From a checkpoint of a small image classifier: num experts 4, 98430 training examples.
Rows from block 12 of a small image classifier, named by matrix and row number. Rows with one number within an expert belong to one neuron, the router's apart. Each number is 128 + 24 x the weight over its row's rms, rounded and kept within 0 to 255. All counts start at 0.
Before each expert's rows are labels from the 100 images, of 14848, where the router gives the expert most weight on average: "strongest on" is what is common among them. Only what is clearly more common there than usual is listed. The data: retinal OCT scans (Kermany 2017).
# router: router (model.blocks.12.mlp.router.weight, 4x512, trained with AdamW), inputs 444-511
# up: expert up (model.blocks.12.mlp.up, 4x256x512), inputs 444-511
# down: expert down (model.blocks.12.mlp.down, 4x512x256, transposed), outputs 444-511

# expert 1
strongest on: finding: diabetic macular edema
router.1 [114 138  99 160 166 169 129 104 120 125 132  78 133 140 144  84 128  98 109 137 147 136 122 116 142 121 104  92 153 119 153 127 140 104  77 159 152 141 105 124  76  81 122 144 154  94 136 122 121  63 182 129 154 148 141 150 115 138 141 118 180 109 108 146 172 158 106 141]
up.0 [121 145 108 138 137  88 120 157 131 117 142 131 147 144  89 156 183 164 138 166  70 126 131 106 129 180 125 162 142 123 175  96 127 201 157 136 164 175  87 104 142 168  86 129 126 125 103 116 112 162 144 136 113 116 174 126 157 102 140 156 155 110 110 142 110 170 153 156]
down.0 [133 115 138 168 125 154 157 118 119 129 129 164 115 151 153  68  94 160 127 121  77 167 132 120  99 120 139 173 128 121 126 155 126 145  82 162 125 104 109 126 103 121 148  86 100 111  89 135 135 162  99 139 137 149 121 135 112 103 117  99 154 166 115  54 117 133 139 108]
up.1 [112 143 129 118 158 130 140 141 120 138 166  86 142 141 121 160  93 143 117 140 140 125  94 139 117 120  90 115 123 132 163 154 101 111 160 131 108 137 154 127 125 116  85 131 139 150 141 145 149 102 140 107 121 108 125 132 103 152  99 103 110 136 163  96 144 159 100 131]
down.1 [126 145  95 114 106 119 172  99 144  95  93 116 150 139 126 128 149 134  67 162 141 107 159 138 142  81  70 134 109 116  87 128 124 133 111 110 164 139 162  78 117 156 148 171 140 120 137 100 107 136 147 157 171  94 158 103 104 119 104 118 107 136 136 145 126 113 110 117]
up.2 [120  90 105 110 116 129 163 129 107 116 116  96 121 124 140 151 114 126 124 102 120 126 134  99  93 134 107 131 128  83 122 105 103 141 116 111 154 126 149 116 118  76 141 124 178  88 116 129 107 110 103 140 149 141 142 171 102 124 110  91 161 162 111 124 142  97 123 102]
down.2 [181 113 115 164  97 162 135 148 120 120 135 139 103 108 110 112 102 182 139 118 121 156 128 108 141 162 131 155 119 118 151 131 131 153 114 150 156 117 139 138 119  93 142 114 102 136 113 145 116 111  93 106 115 121 126 175 121 143  90 112 107 157 130  66 137 133  99 124]
up.3 [148 116 139 106  99  91 127 134  95 155 161 118 170 112 187  81 161 172 144 121 137 107 116 131 100 172 134 172 166  75 171 103 160 158 105 100 156 138 123 160 152 137  94  91 127  88  98 152 173 135 166  87 121 163 135 156 136 122 131 115 148 144 101 136 141 147  78 109]
down.3 [104 115 147 116  68 124 122 117 137 178 130 103  86 122 110 143 139 137 136 127 148 117  94 133 119 142 161 107 105 143 126 131 146 146 126 180 115  99  77 192 193 124 162 119  86 122 162 131 107  97 112 127 131 163 138 130 181 146 125 120 145  81  97 150 145  95 133 120]
up.4 [161 156 130 147 105 167 121 113 125 124  89 163 128 138 110 133 131 159 129 126 119  83 109 131 147 167 152 119 101 166 105 137 136 165 121 136 109 151 153 103 141 147 159 131 125 132 147 136 107 128 105 130 108  82 121 137 121 151  77 155  42 156 181  98  97  98 169 106]
down.4 [148 175 128 128 113  95 108 114 136 120  96 117 107 144 121 181 141 130 120 121 142  85 113 150 116  80 136 131 150 139  80 129 151 129 133 134  95 120  99 158 140 141 141 126 121  95 154 111 135 129 110 160 112 137 155 103 139 152 140 115 148  84  89 173 140  79 167 118]
up.5 [181 167 117 136 102 183 113 107 124  77 133 113 145 135 138 134  95 135 135 141 127 100 123 116  78 143 133 138 163 152 131 149 154 134 121 165 121 141 148 151 109 147 132 128 115  77 147  97 117 137 147 114 145 140 155 141 111 105 127 112 104 141 130 110 100 118 151 131]
down.5 [153 110 132  82 122 130 125 110 117 121 148 172 108 105 134 121 121 135 127 115  83  89 120 125 124 114 136 128 129 108  78  96 115 137 108 101 132 114 104 126 111 120 144 145 102 111 104 110 163 150 130 123 125  98 131 167 115 135  99 134 137 129 154 117 134 120 115  97]
up.6 [149 124 137 113 119  99 107 150 124 123 105 162 144 142 135 143 154 158 140 125 108 105 126 139 113 133 135 104  95 166 112  90 111 127 157 132 130 140 163 109 159 131 155 119 105 142 114 141 157 138 123 140 102  96 131  99 148 159 107 130 132  93 153 124 111  82 158 171]
down.6 [117 131 133 107 106  99 129 121 128 113 133 125 165  71 157 134 187 127 174 153 130 162 112 124 109 133 115 158 177  96 117  99 146 116 124 152 166 163 123 114 101 146 105 180 162 114 110 109 137 151 171 102 166 110 153 129  96 115  91 132 143 149 152 143  98 153  95 123]
up.7 [165 143 129 168  90 124  81 177 142  84 133  97 152 111  95 195  90 154 153 134 100 122 163 138 124 142 122 128 114 158 125 123 136 137 170 140 101 112 113 144  86 141 126 152 183 153 141 119 147 139 108 128 123  80 131 116  97 150 103 142  96 146 141 131 128 131 153 151]
down.7 [ 99 134 139 122 103 149 147 118 111 166 124 137  75 160 115 169 100 129 115 131 142 100 136 127 129 131 164 110 104 136 123 117 111 139 128 130  77 158 130 138 143 121 136 114 141 112 179 159 141 179 114 147 141 152 109 145 136 148 137 119 125 138 122 164 167 108 155 141]
up.8 [131 127 133 146 115 141  94  91 104  76 134  91 147 128 143 193 134 123 136 131 145  88 135 166 129 128 119 167 130 160 108 114 130 132 140 129  98 138 135 143 102 142 143 134 132 145 122 108 141 117 108 148  86  71 137 107 112 134 141 139 143 143 177 161 111 134 142 113]
down.8 [137 152 143 106 116  89  95 159 132 126 125 105 128 122  94 139 159 103 154 135 141 138 163 131 121 164 133  86 139 145 134 130 128 139 119 123 117 180 111 147 156 119 137 133 160 112 151 113 149 120 138  98 116 156 140 149 141 140 153 139 132 118 125 176 107  77 113 124]
up.9 [109 133 106 136 125 138 126 129 178 119 137 111 156 143  94 196 105 110 134 110 116  88 126 126 112 126 138 112  72 169  84 121 127 156 165  91 110 167 162 137 129 138 111 106 121 150 135 151 129 129 131 146 106 114 121 154 166 134 127 156 118 124 137 133 108 122 148 155]
down.9 [123 155 110 147 119 132 122 110 125 176 114  95  80 139 147 134 106 121  91 129 151 144 165 135  84 137 132 110 175 151 160 174 131 125 123 167 106 159 137 104 158 121 128 142 136  74 142 108 118 114 120 136 152 155 141 122 118 127 143 126 111 134 104 135 195  96 162 100]
up.10 [151 130 125 161 122 111 156 150 204  74 160 112 169 141 139 158 127 136  73 147 132 160 153 117 128 105  95 121  86 143 127 131 117 178 143 112 188 114 173 101  96 137  92 115 183 150 114 116 119 148 125 149 117 107 122 163 143 149 114 150 102 147 152 142 112 130 138 133]
down.10 [143 126 130 159 146 119 109 174 119 122 132 150 123 119 147 126 121 113 141 138 135 160 124 169 100 186  92 172 141 110 137 119 142 122 123 187 139 160 141  83  91 118 119 146 117 113  83 165 122 109 143 101  96 102 138 123 121 116 139 165 126 168 124  96 111 129 119 117]
up.11 [129 139 142  62 163 146 125 149  95 174 130 135 125 159 155 122 111  94 139 143 122 107  87 123 145 117  99 143 147 121 139 109 121 115 107  86 133 152 119 113 155 130 156 155  96 132 140 108 132 151 167 156 135 119 165  99 114 145 134  91 136 145 139 107 134 123 154 123]
down.11 [116 102 115 129 143 110 129 142 153 103 107 154 149 143  94 139 134 130 143 146 151 104  92 128 166 144 163 108 101 151 119  88 104 121 145 115 116 142 102 175 142 126 160 109 115 174 153 151  97 154 124 136 115 120  95  99 153 133 138 126 127  97 124 152 117 167 146 150]
up.12 [132 106 124 126 168 159 141 122  98 108 120 129 115 122 106  97  91 116 134 118 105 127 106  78 139 156 137 103 120 114 168 153 124 160 106  73 110 132 105 110 127 103 142 117 131 137 140 140 147 142 115 113 117 121  88 139 128 147 124 111  58 156 133 104 100 187 150 168]
down.12 [146 130 109  87 153  95 141 146 178 147 125 157 170 124  87 119 150 106 125 148 118 143 115 131 143 142 160  88 105 126 143 117  97  93 146 128 142 137 145 120 134 127 101 155  90 173 117 144  90 127 164 124 127  95 106 117 164 122 132 160 104 101 116 141 103 184  86 137]
up.13 [135 190 145 104 134 117  87 159  88 114 110 123 149 100 143 106 127 180 142 132 141 152 154 132 118 142 111 122 135 122 174 151 179 152 171 123 165 164 155  92 158 127 145  85 115 131 117 128  97 137 143 154  75 115 167 124 112 130 100 170 114 133 124 116 114  95 112 124]
down.13 [ 97 145 150 127 148 156 113 101  94 162 144 139 119  89 136 145 104 146 169 119 130 153 135 151 100 124 144 157 138 161 124 134 112 160 151 150 139 148 168 103 100 131 102 108  82 138  58 102 117  86 110 114 134 118 125 152 107 108 114 114 147 103 149  79 115 104 117 121]
up.14 [146  93 147  72 125 138 112 153 140 148 150 122 120 119 141 115  94 138 143 130 147 112 144  97 161 139  85 143 118  98 100 111 107 154 118 102 126 145  97 144 151 135 135 135 149 133 138 160 153 155 128 151 133 153 164 150 133 134 105 134 154 160  95 136 124 122 106 141]
down.14 [173  98  86 135 132 137 157 154 137 153 133 156 125 147 125 119  89 102 108 114 102 140 119  96 105 141 186  89 110 126 146 142 119 128  90 157  85 125 118 178 129  84 130  97 126 133 116 166 120 142 129 134 107 126 109 137 118 150 125  88 115 108 118 107 179 149 134 124]
up.15 [138 132 142 153 114 109 109 164 128 108 132 167 154 145 143 134 117 134 143  88 113 123 141 114  94 158 142 100  90 104 120 151 139 154 148 174 156 106 136 143 123 156  98 107 158 136  94 105 150 105 110 124 112 115 180 183 125 114 134 115  98 125 128 102  93 107 132 137]
down.15 [119 143 142 121 133 106 115 165 121 115 159  92 126 106 100 130 147 115 145 147 145 120  90 138 166  90 121 142 121 152 144  93 105 100 154 105 140 136 119 108 124  89 164 136 140 160 132 154 115 116 119 119 101 135 120 124 111 138 134 158 150 137 139 149 131 120 134 148]

# expert 0
strongest on: finding: diabetic macular edema
router.0 [105 141 108 124 105 101 108  68 126 134 169 104 120 127 126  81 140 112 162 154  85 154 106 119 152  77 151 137 140 113  69 123 103 124 109 104 117 127  56 158 105 133 199 121 151 128 127  89 132 152 174 141 156 181 115 125 154 111 148  89 166 109 128 146 160 126 106 135]
up.0 [132  78 142 147 147 129 119 169 133 148 175 148 170 119 170 136 120  95 174 120 132 125 138 143 164 116 101 122 108  87 126 115 122 114 182 116 149 149 112 133 162 166 134 152 175 167 103 153 157 124 148 125  97 123 187 101 162 114 123 155 143 137  94 118  68 156 131 124]
down.0 [110 143 144 102 134 130 177 125 113 160 129 136 109 133 178 114 160 163 126 124 115 146 163 122 130 115 105 171  81 132  95  94 118 113 123 153 139 142 137  90 155 119 159 109 103 134 160 149 138 107 131 113 141 123 108 136 137 151 116 154 179 121 129 115 132 131  77  77]
up.1 [102 127 128 124 129 114 109 160 114 117 126 127 134 149 140 139 126 115 137  97 149 132 150 134 179 140  79 104 126 102 132  81 122 123 164 119 117 146 110  79 103 163 167 177 158 156  92 163 126 148 104 120 130 131 139  78 145 147 109 145 114 142 155 128 107 139 155 114]
down.1 [136 122 133 130  96 106 105 136 154 156 103 108 140 129  96 154 121 102 133 138 160 105 147 115 142 163 157 122 125 148 165 118 119 128 145 138 117 116 139 161 123 121 117 141 114 130 134 147  89  99 110 141  89 145 132 132 131 112 160 103 129 104  94 171 164 128 166 161]
up.2 [107 111 140 120 148 115  82 142 123 157 120 132 156 179 143 139 124 125 137 128  96 129 121 130 140  39 110 105  81 139 133 148 128  86 107  88 102 139 123 141 169 144 151 122 148 179 159 134 102 127 172 184 157 148 118  59 160 176 112 133 155 141 130  95 136 153 140 129]
down.2 [114 163 107 120 154 121 137 136 128 113  73 121 121 100 139 127 153 123 139 132 107 132 130 109 123 110 130 139 159 131 143 124 133 112 141 126 114 169 116  82 117 160 142 124 125  91 174 110 133 131 143 127 136 115  97 113 105 141 166 105 125 139 140 134 115 106 155 146]
up.3 [148 157 161 114 130  95 148 137 132 107 146 144 131 132 136 146 129 136  95 158 145 114  78 130 149 118 141 154  92 147 126  94 119 152 135 145 133 101 119 157  97 130 176 133 125 146  69 124 133 128 102 156  98 128 169 118 165 104  89 173 145 125 120 125 117 135 141 111]
down.3 [ 97 114 112 128 170 139 114 189 134 134 131 126 149 153 116 139 129  89 165 147 153 124 151 129 105 153 159 133 106 116 150  98 123 123 121 126 108 180 117 136 136 117 135 149 146 144 135 124 134  75 152 112 106 151 154 113 153 162 139 153 106 136 135 143 127 100 145 102]
up.4 [109 139 142 139 109 153 139 160 104 105 108  92 152 149 134 117 134 113 147  97 104 104 138 120 158 116  97 133 104 132 140 121 122 142 104  83 124 111 131 127 148 158 134 128 134 178 125 138 148 167 131 161  96 125 158 107 116 142  98 131 126 127 120 134 128 107 154 135]
down.4 [166 175  94  91 165 113 106 125 118 104  92 152 116  98 128 141 124 135 134 109 123 121 159 162  81 132 116  93 136 116 124 135 175 140 105 164 144 152 113 133 157 164 125 129 124 106 116 157 128 121 162 110 127 121 131 113 133 154  88 117 120 144 123 107 138 106 126 108]
up.5 [116 138 148 126 149 136  71 141 133 115 160 133 119 102 129 152 128 145 145  97 116 148 103 149  82 117 131 125 165 120 146 111 130 124 145 134  88 127 127 132 127 139 141 119 113 160 138 117 157 118 152 114 152 110 111 116  95 130 163 176  86 133 152 114 137 147 156 144]
down.5 [119 123 110 155 145 171 159 100 144  85 133 146 147 177 134 118  91 137  92 145 140 156 143 129 129 125  90  81 143 109 104 173 131 127 104 133 136 120 103 101 153 153  84 156 160 118 130  97 129 142 136 133 139 100 123 107 114 140  88 130 103 174 153 108  88 133 112 146]
up.6 [ 74 124 113 147 151 140 126 157 137 123 147 137 139 124 129 132 123 154 137  72 149 150 159 126 120 153  91  90  90 134 131 101 110 147  85 155 167 137 151 121 125 139 156 127  97 150  99 136 115  91 149 137 117 110 133 148 161 137 114 139 108 108 149  67 134 127 135 103]
down.6 [143 128 140 139 174 156  82 135 115 104 159 156 151 134 116 146  62 111  97 132 153 134  88 147 150 128 143  96 122 170 147 130 105 115 171 103  95  98 114 127 100 116 109 139 160 176  84  82 128 142 114 118 100 118  96  83 129 136 114 163 137 145 140 131 122 136 177 133]
up.7 [150  97 152 138 129 134 126 111 159 169 138  95 128 119  98 132 145 145  94 138 119 165 168 103 130 139 110 132 161  93 155 155  86 154 119  66 156 147 110 121 121 157  88 129 141 131 134 138 187 133 140 103 137 169 129 140  66 120 146 107 157 149 124 169 100 132 115 159]
down.7 [136 166 127 152  97 116  89 105 147 139 118 103 136 124 127 142 135 110 141 121 113 135 157 118  81 154 144 130 177 107 172 179 155 144 105 156 115 101 112 161 119 133 112 102 153  99 130  63 111 120 109 148 145 192 153 141 139  80 151 112 145 124 126 145 108  98 185 140]
up.8 [128 102 143 112  74 117 133 118 107 117 128 119 106 113 119 116 150 161  95 129 156 148 151 138 114 128 128 169 123 118 106  99 149 183 100 118 117 112 138 170 132 109 165 133 153 103 124 117 158 142 107 133 147 163 140 176 150 125 114 112 122 102 126 175 141 109  98 134]
down.8 [114 119 130 156 113  90 145 136 138 143 148 142 107 211 137 111 159 120 113  89 103 117 155  81 150  76 138 130  80 118 102  81 142 107  94  99 108 101 106 183 127  61 156 149 184 111 177 136 143  95 110 130 136 163 143 120 121 144 145 109 110  77 103 146 167 112 137 115]
up.9 [102 110 161  89 153 100 100 133 138  97 150 122 151 123 163 148 131 163 150 150 115 140 133 133 121  91 110 112 124 108 173 139 106 121 130 103 137 182 125 137 115 156 110 149 122 149 103 119 136 173 132  70 115 136 126 117 146 143  93 117 108 143 134 101 127 130 155 130]
down.9 [116 121 102 129 178 113  92 127 118 141 172 122 133 100 104  97 160 132 172  94 112 158 105 130 172 128 155 101 149 105 148 129  87  95 160 100 143 181 107 106 163 109 103 135 131 170 132 151 153 116 168  72 129 130  82 124 145 131 103 143 126  97 145 142 117 145 112 125]
up.10 [142 116 144 135 135 121 112 135 132  99 110  61 152 111 157 127 135 141 135 153 108 105 109 127 116  99 119 143 156 162 161 136 115 154 130  89 114 185 185  65 125 169 123 129 102 123 167 138 120 134 120 148 143 142 119 125 132 102 124 125 120 142 174  98 118 159 123 148]
down.10 [163 132 116  57  86 123 139 116 123 147 102 136 130 120  82 148 130 128 115 136 102  61 167 121 151 108 119 147 136 127 127 135 157 147 130  86 144 116 105 115 170 163 142 142 138  99 186 138 139 148 128 165 151 121 122 111 116 139 130  57 140 117 102 124 130 130 122 129]
up.11 [150 120 109 143  95 122 138 114 128 134 114 143 111  98  91 148 154 140 135  92  89 136 144 134  99 130 136 124  90 161 115 124 113 132 130 152 175 153 134 180 179 104 132  64  87 152 103 150 104 108 110 101  93 145 142 153 134 141 119 117 136 109 100  91 135 124 117 114]
down.11 [127 136 123 130 117 151 161  97 132 143 123 117 117 142 163 123 147 159  84 123 128 123 185 100 100 141 100 158 118  98 142 145 148 120  92 119 133 110 181 112 126 128  97 149 138 100 168 128 152 118 133 133 176 119 165 163 126 116 123 150 115 139 120 112 132 118 109  99]
up.12 [137 102  73 126 125  64 123 167  94 109 131 123 160 174 116 132 115  83 110 171 150 118 109 136 108 126 138 119 105 112 152  81 128 170 103 131 121  80 122  96 110 122 131 170 154 119 115 111 141 116 152 191 127 122 143  86 127 158 157 141 143 129 136 160 133  91 139 123]
down.12 [136 132 123 110 162 104 101 180 107 110 129 135 115 142 118 162 122  94 142 137 133 116 129 172 101 128 122 111  97 167 129  84 126 114 143 106 112 151 154 152 110 119 178 130 145 139  94 142  94 120 116 138 122 122 127 146 191 143 150 139 140 143 119 130 113 103 116 129]
up.13 [161 116 100 155 142 124 105 154 120 131 118 156 162 163 147 160 146 116 126 105 144 128 125 161 140 130 147 120 103  99 131 136 114 160 158  95 161  96 113  85 106 126 135 167 153  93 126 151  96 114 137 108 124 167 178 127 150 120 127 146 161 121  86 169 142 141 105  92]
down.13 [121 112 129 150 108  74 171 121 146 124 108 184 127 114  64 147 148 131  76 119 119 118 159 108 144 112 141  82 102 177  72  84 123  94 126 158 128 132 136 146 115 123 145 139 136 140 113 120  91  96 106 181  95 128 114 116 120 114 146 133 116 111  99 145 122 100 105  86]
up.14 [153  80 179 108 137 141 137 152 117 135 123 140 176 127 151 109 124 166 135 124 147 101 135 117 162 135 146 107  95 133 159  93 131 127 113 154 135 113 153 147  95 133  91 139 124 163  99 185 154  92 145  99  99 113 161 150 187 155  88 175 155 128 129 110 118 150 103  59]
down.14 [ 97 108 122 132 127 115 146 117 126 145 110 157 115 158 113 131 103 153 109  98  70 128 158  89 137 127 149 103  88 139 129 128 107 117 134 126 136 150 118 139 151  81 120  97  91 142 137 149 125 178 154 115 134 162 123 139 136 112 114 112 101 114  94 112 169 142 149 134]
up.15 [130  97 131  93 131  91 111 160 143 119 141 140 117 156 170 162 148 132 139 137  96  97 107 107 138 107 132 113  75  91 117 138 119 143 156 125 119 126  99 155 135 158 144 123 150 153  94 139 141 156 170 135 132 125 108 114 198 142 161 131 137 151 134 110 103 161 101 154]
down.15 [130 150 140  97 139  76 115 172 136 103 114 133 143 139 122 171 157 131 169 141 130 101 134 147 154 100 123 136  93 124  99  80 126 150 129 110 116 151  88 145 128 174 148 145 164 132 121 138 142 144 127 131 122 128 102 111 157 145 139 123 180 147 141 186  76  97 100 155]

# expert 2
strongest on: finding: choroidal neovascularization
router.2 [116 143 159 142  99 123 141 114 146 130 111 126 134 124 132 156 147 145 112 112 146  85 159 102 159 106 106 154 102 153 120  95  98 120 156 121 112 128 163 133  91 136 112 160 124 126 162 121 114 144 121 181 117 140 138 111 128 152 118 151 126 125 113 145 152 144 126 130]
up.0 [140 116 130 157 157 122 130 113 119 120 177 114 158 124 141 120 133 129 159  79  70 170 124 104 147 124 116 165 143 118  78 151 159 138 109 175 169 146 138  89 119 134 126 119 113 131  95 157 135  98 149 130 151 143 129 182 161  73 115 100 137 109 134  64 159  85 135 118]
down.0 [ 87 107 153 162 150 156 144 146 148 124 149 132 154 151 194 101  94 128 155 125 134 168 121 130 123 159  91 176 158  92 155 124 107  81 128 131 117  94 158 112  86  83 102 137 126 133 132 163 134 126 152 107 154 113 157 121 118 109 122 159 133 158 104 111 140 154 130 119]
up.1 [155 141 104  69 167  98 137 130  88 102 145 130 146 110 135 152 139  87 151 105 139 119 104 147 144 124 112 144 128 105 107  84 159 106 117 104 172 139  96 127 126 153 164 132 135  83 138 159 118 114 156  54 115 103 118 141 139 154 107 104 132 115 151 111  92 136  95 134]
down.1 [116 129 132 106 164 151 137 118 107  95 148 118 161 118 114  94 109 159 127 140 126 137 110 138 147 123 117 116 156 128 149 150  95 138 132 103 174 167 105 105 106 157  90 154 123 148 100 146 162 163 164  95 147 100 103 119  90 111  85 144 142 156 160 126  88 153  94 166]
up.2 [135  95 145 120 118 104 152 107 155 176 144  82 118 101 136 117 131 105  94 140 146 116 133 108 127 126 132 155 113  97 161  83 109 153 139  92 111 113 123 127 145 125 138 115 100 123 139 116 119 168 147 100 117 132 176 133 125  90 140 148 133 149 111 119 133 160  96 121]
down.2 [122 131 145 138 123 121 148 146 142  90  94 131 132 151 128 149 120 186 134 157 171 117 154 137 155 114  96 129 105 127 120 109 110 136 161 111 132 159 127 129 144 149 103 144 117 150 179 139 141 187 136 136 162 132 123  87 136 155 118 127 136 147 126 147 106 150  83 142]
up.3 [170 172 139  79 122 100 100 158 126 136 114 131 153 109 124 168 118 178 118 119 123 136 121 112 113 151 140 148 125 143 132 127 112 146 156 108 104 117 168 172 117 167 114 137 131 111 134 127 120  99 128 132 102 101  78 143  98 131 131 165  70 145 162 124 105 131 147 129]
down.3 [172 130 139 140 154 115  89 184 140 117 134 148 139 141 126 157 173 129 156 107 100 109 122 113 128 139 171 158 108  95 136 101 153 120 118 103  76 157  88 163 114 119 138 110 165 120 115 149 162 127 135 111 103 142 145 137 132 137 149 122 112 121 115 169 121 130 143 140]
up.4 [138  94 127 132 167 170 136 115 138 138 137 122 125 126 128  90 158  98 155 120 111 127 118 136 114 122 180 148 135 120 116 132 152 139 119 149 184 161 139 123 148 120 109 118 105 138 114 153  95  94 166  83 129 146 173 177 131  99  89 131 130 110 129 111 149  83  83  72]
down.4 [125 115 137 139  95 143 129 142 116 146 137 125  82 136 146 137 127 121 168 111 123 115 152 124 113 162 132 159 130 133 132 105 141 170 110 128 117 126 141 157 109  66 165  99 123  98 150 151 116  94  94 113 115 167 168 180 147 101 141 114 116 146  98 122 171  99 132 117]
up.5 [115 139 135 144 156 144 121  98 156 120 144 128 211 129 135 107  81 176 154 115 114 146 116 100 161 122 169 141 118 143 139 145 116  85 134 134 149  82 106 122 138 118 164 139  91 168 120 100 126 134 125 158  98 109 136  94 129  91 141 131 176 145 134  87  96 112 153 142]
down.5 [125 155  91 157 127 140 164 124 159 127 152 152 135 125 169 109 141 148  87 116 120 193 152 100 128 127 101 137 145  64 113 170 114  96 122 157 135 124 155  99 131 121 113 143 154 135 128 109 107 133 144 135 149 101 129 119 134 102 120 178  73 144 116 112 146 152 130  93]
up.6 [166 107 162 117 168 143 128 123 114 139 113 127 153 125 160 147 120 145 124 148 131 103 118 143 107 140  98 122 140  91 176 142 139 128 124 137 156 157 121 115 145  98 146 121  98 169  91 132 147 120 108 107 134 106 145 140 151 141 119 124 138 139 151  81 115 124 144 107]
down.6 [111 120 131 132 122 123 123 150 127 129 167 134 131 138 145 120 187 144 192 108 112  99  95 131 138 101 152 179 105 150 106  65 100  93 128 101 105  80 130 146 141 125 176 149 138 134 168 151 127 126  96 143 150 136 133 144 139 140 118 132 152 118 120 139 123 111 137 115]
up.7 [145 141 123 154 116 113 101 152 140 133 170 111 150 134  91 145 135 121 141  79 125 114 109 111 145 144 181  88 116 108 103 118 129 129 136 149 137  87  88 125 127  82 149 123 132 189 114 143 115 102 116 177  77  92 100 112 123 143 130 149 121  82 131 119 131 127 132 114]
down.7 [157 140 144 124 122 153 144 115 123  95 138 144 115  68 123 143 139 160 112 140 121 130  69 173 134 123 131 120 167 152 125 154 134 132 160 134 159 174 118 100 135 166 117  98  84 110 162 123 143 185 139 106 155  89 104 131 118 138 111 104 128 140 137  87  85 136  89 139]
up.8 [136 131 139  87 111 122 137 138 150 121  98  92 157  53  99 154 129 128 171 129 123 149 161 125 130 168 127 147 174 115 123 118 153 106  91 141 161 135 146 143 114 194 139 122 129 124  98 132 127  99 159  99 118 103 148 128  83 108 127 128 131 149 106 127  99 155 123 135]
down.8 [135 124 137 158 137  85 113 165 156 109 151 129 143 174  85 154 156 149 151 101 170 116 118 132 169 143 153  84  71 142 136 115 122 114 158 100 112 167 121 177 155 116 111 119 136 168 152 156 121 118 129 102  98 143 111 107 150 154 122 151 132  94 143 165 112 124 114 131]
up.9 [171 123 123 102 148 107 119 144 103 147 105 139 149  75 161 114 119 167 155 101 169 170 128 127 113 167 100 186 136 108 153  91 109 140 127 112 136 146 191 116 147 159 116 124 126 143  77 146 129 141 117  72  99 111 107 122 143 147 116 189 140 158 122 148 127 150  95  92]
down.9 [134 163 155 146 128 119  81 125 131 102 133 125 130 152 131 184 135 135 136 113 126  98 105 139 102  93 158 127 126 150 100 103 150 104 129 134  68 116 105 164 107 146 148 145 143 103 143  89 150 136  97 153 112 130 136 105 119 161 163 109 132  78 155 164 117 103 166 133]
up.10 [124 144 150 111 145 113 148 130  98 141 132 120 152 116 112 118 120 113 121 120 142  95 154 135 159 126 114 117 133 118 151 128 158 165 156 124 104 153  97  70 155 165 144 136 136 151 156 164 126  97 144 111  79 140 146  71 120 113 110 151 152 110 133 134 100 103 142 104]
down.10 [145 142  94 122 109 134 107  97 146 163 109  91 121  96 140 115 120 119 130 130 121 144 106 151  97 115 150 104 140 165 142 160 127  91  98 137 122 113 129 133 155 141 153 116  79 126  89 108 126 140 140 112 112 114 123 135 125 136 141 110 156 133 142 126 117  99 135 117]
up.11 [162 134  98 118 167 130 125 109 126 146 145 122 141 104 144 120 120 161 140  98 153  84 135 143 127 106 127 121 110  96 139 135 116 159 171  97 154 157 164 101 155 125 110  92 127 125  79 138 110 156 143 114 104 120 153 123 138 103 110 144 139 172 102 146 136 145 115  77]
down.11 [154 150 178 176 125 109 119 139 152  45  98 119 191 156  96 167 143 139 117 134 103 142 144  87 134 115 108 126 125 111 120 142 143 131 129 140 118 138  84 126 120 173 116 172 166 132 161 101 162 139 146 152 138 104 131  80 116 125 142  90 135 133 156 165  67 126 129 197]
up.12 [ 90  94 164 109 117 116 153 151 133 182  99 140  99 150 111 126 154 108 135  97 113  95 151 108 166 130 133  97  92 158 113 105 109 177 131 111 131 141 146 144 129 123 143 118 116 147 134 200 125 150 162 146 146 153 137 139 144 122 115 147 123 118 103 134 135  89  91  86]
down.12 [108  94 146 148 132 145 120 138 102 104 141 103 102 179 148 131 130 126 136  99 126 101 156 100 122 101 116 115 101 142 112 139 163 139 104 100  98 113 125 148 141 114 162 117 167 125 167 103 167 122 121 140 131 160 119 133 120 173 165 128 139 122 159 135 125  92 133 128]
up.13 [111 108 143 117 146 153 148 123 117 111 142 154 119 135 137 114  79 140 149 137 132  95 113 123 156 141 138 104 107 192 118 138 145 141 132 123  93 153 148 107 133 107 114 172 105 134 137 144 146 131 135 132 115  73 138 128 115 163 128 144  74 156 142 103 147 132 133 123]
down.13 [158 158 120 113 114  63 101 136 124 140  77 101 104 154  86 132 173  97 164 109  86  79 160 113 136 119 135 111 102 115 105 123 178 139 119 115 129 121 114 147 166 127 154 124 147 107 150 140 122 120 129 134 105 173 146 129 122 145 153 103 119 109  98 159 152 103 121 139]
up.14 [127 142 155 157 112 140 115 152 170 117 114 129 132 147 129 173 123 141 139  89 115  93 137 115 133  87 102  97 104 153  98 127 140 110 114 162  79 146 151 113  85 157 121 114 137 139 152 140 116 143 105 175 118  94  85 124  97 136 109 167  83 120 114 147 154 143 123 140]
down.14 [120 125 165 152 167 126 104 143 119 163 141 133  88 140 186 146 131 160 154  75 134 122 119 105 136 119 133 141 102 103  97 109 125 106 131 106  84 148 144 133 118 114 160 133 137 129 117 132 148 119 121 112 121 162 143 123 134 144 133 166  89 130 109 135 163 119 139  77]
up.15 [162 116 154 123 152  60 115 167 136  96 142 141 136 126 135 190 125 149 133 106 118 117 142 120 156 117 113  91  78 111 150 167 125 113 163 166 155 125  95 160 105 160 146 121 148 166 146 145 164 102 119 128 139 103  93  95 115 141 138 151 126 125 146 150 106 116 136 142]
down.15 [168 159 103  94 103 117 140 108 124 154 100 131 116  94 139  72 153 114 130 117  87 123 158 104  92 121 154 123 132 104 128 126 153 139  84 144 145 132 123 122 147 138 139  96 125 126  96 157 129  93 142 142 112 126 143 167 129 110 131 111 169 135 124 106 132 107 108  74]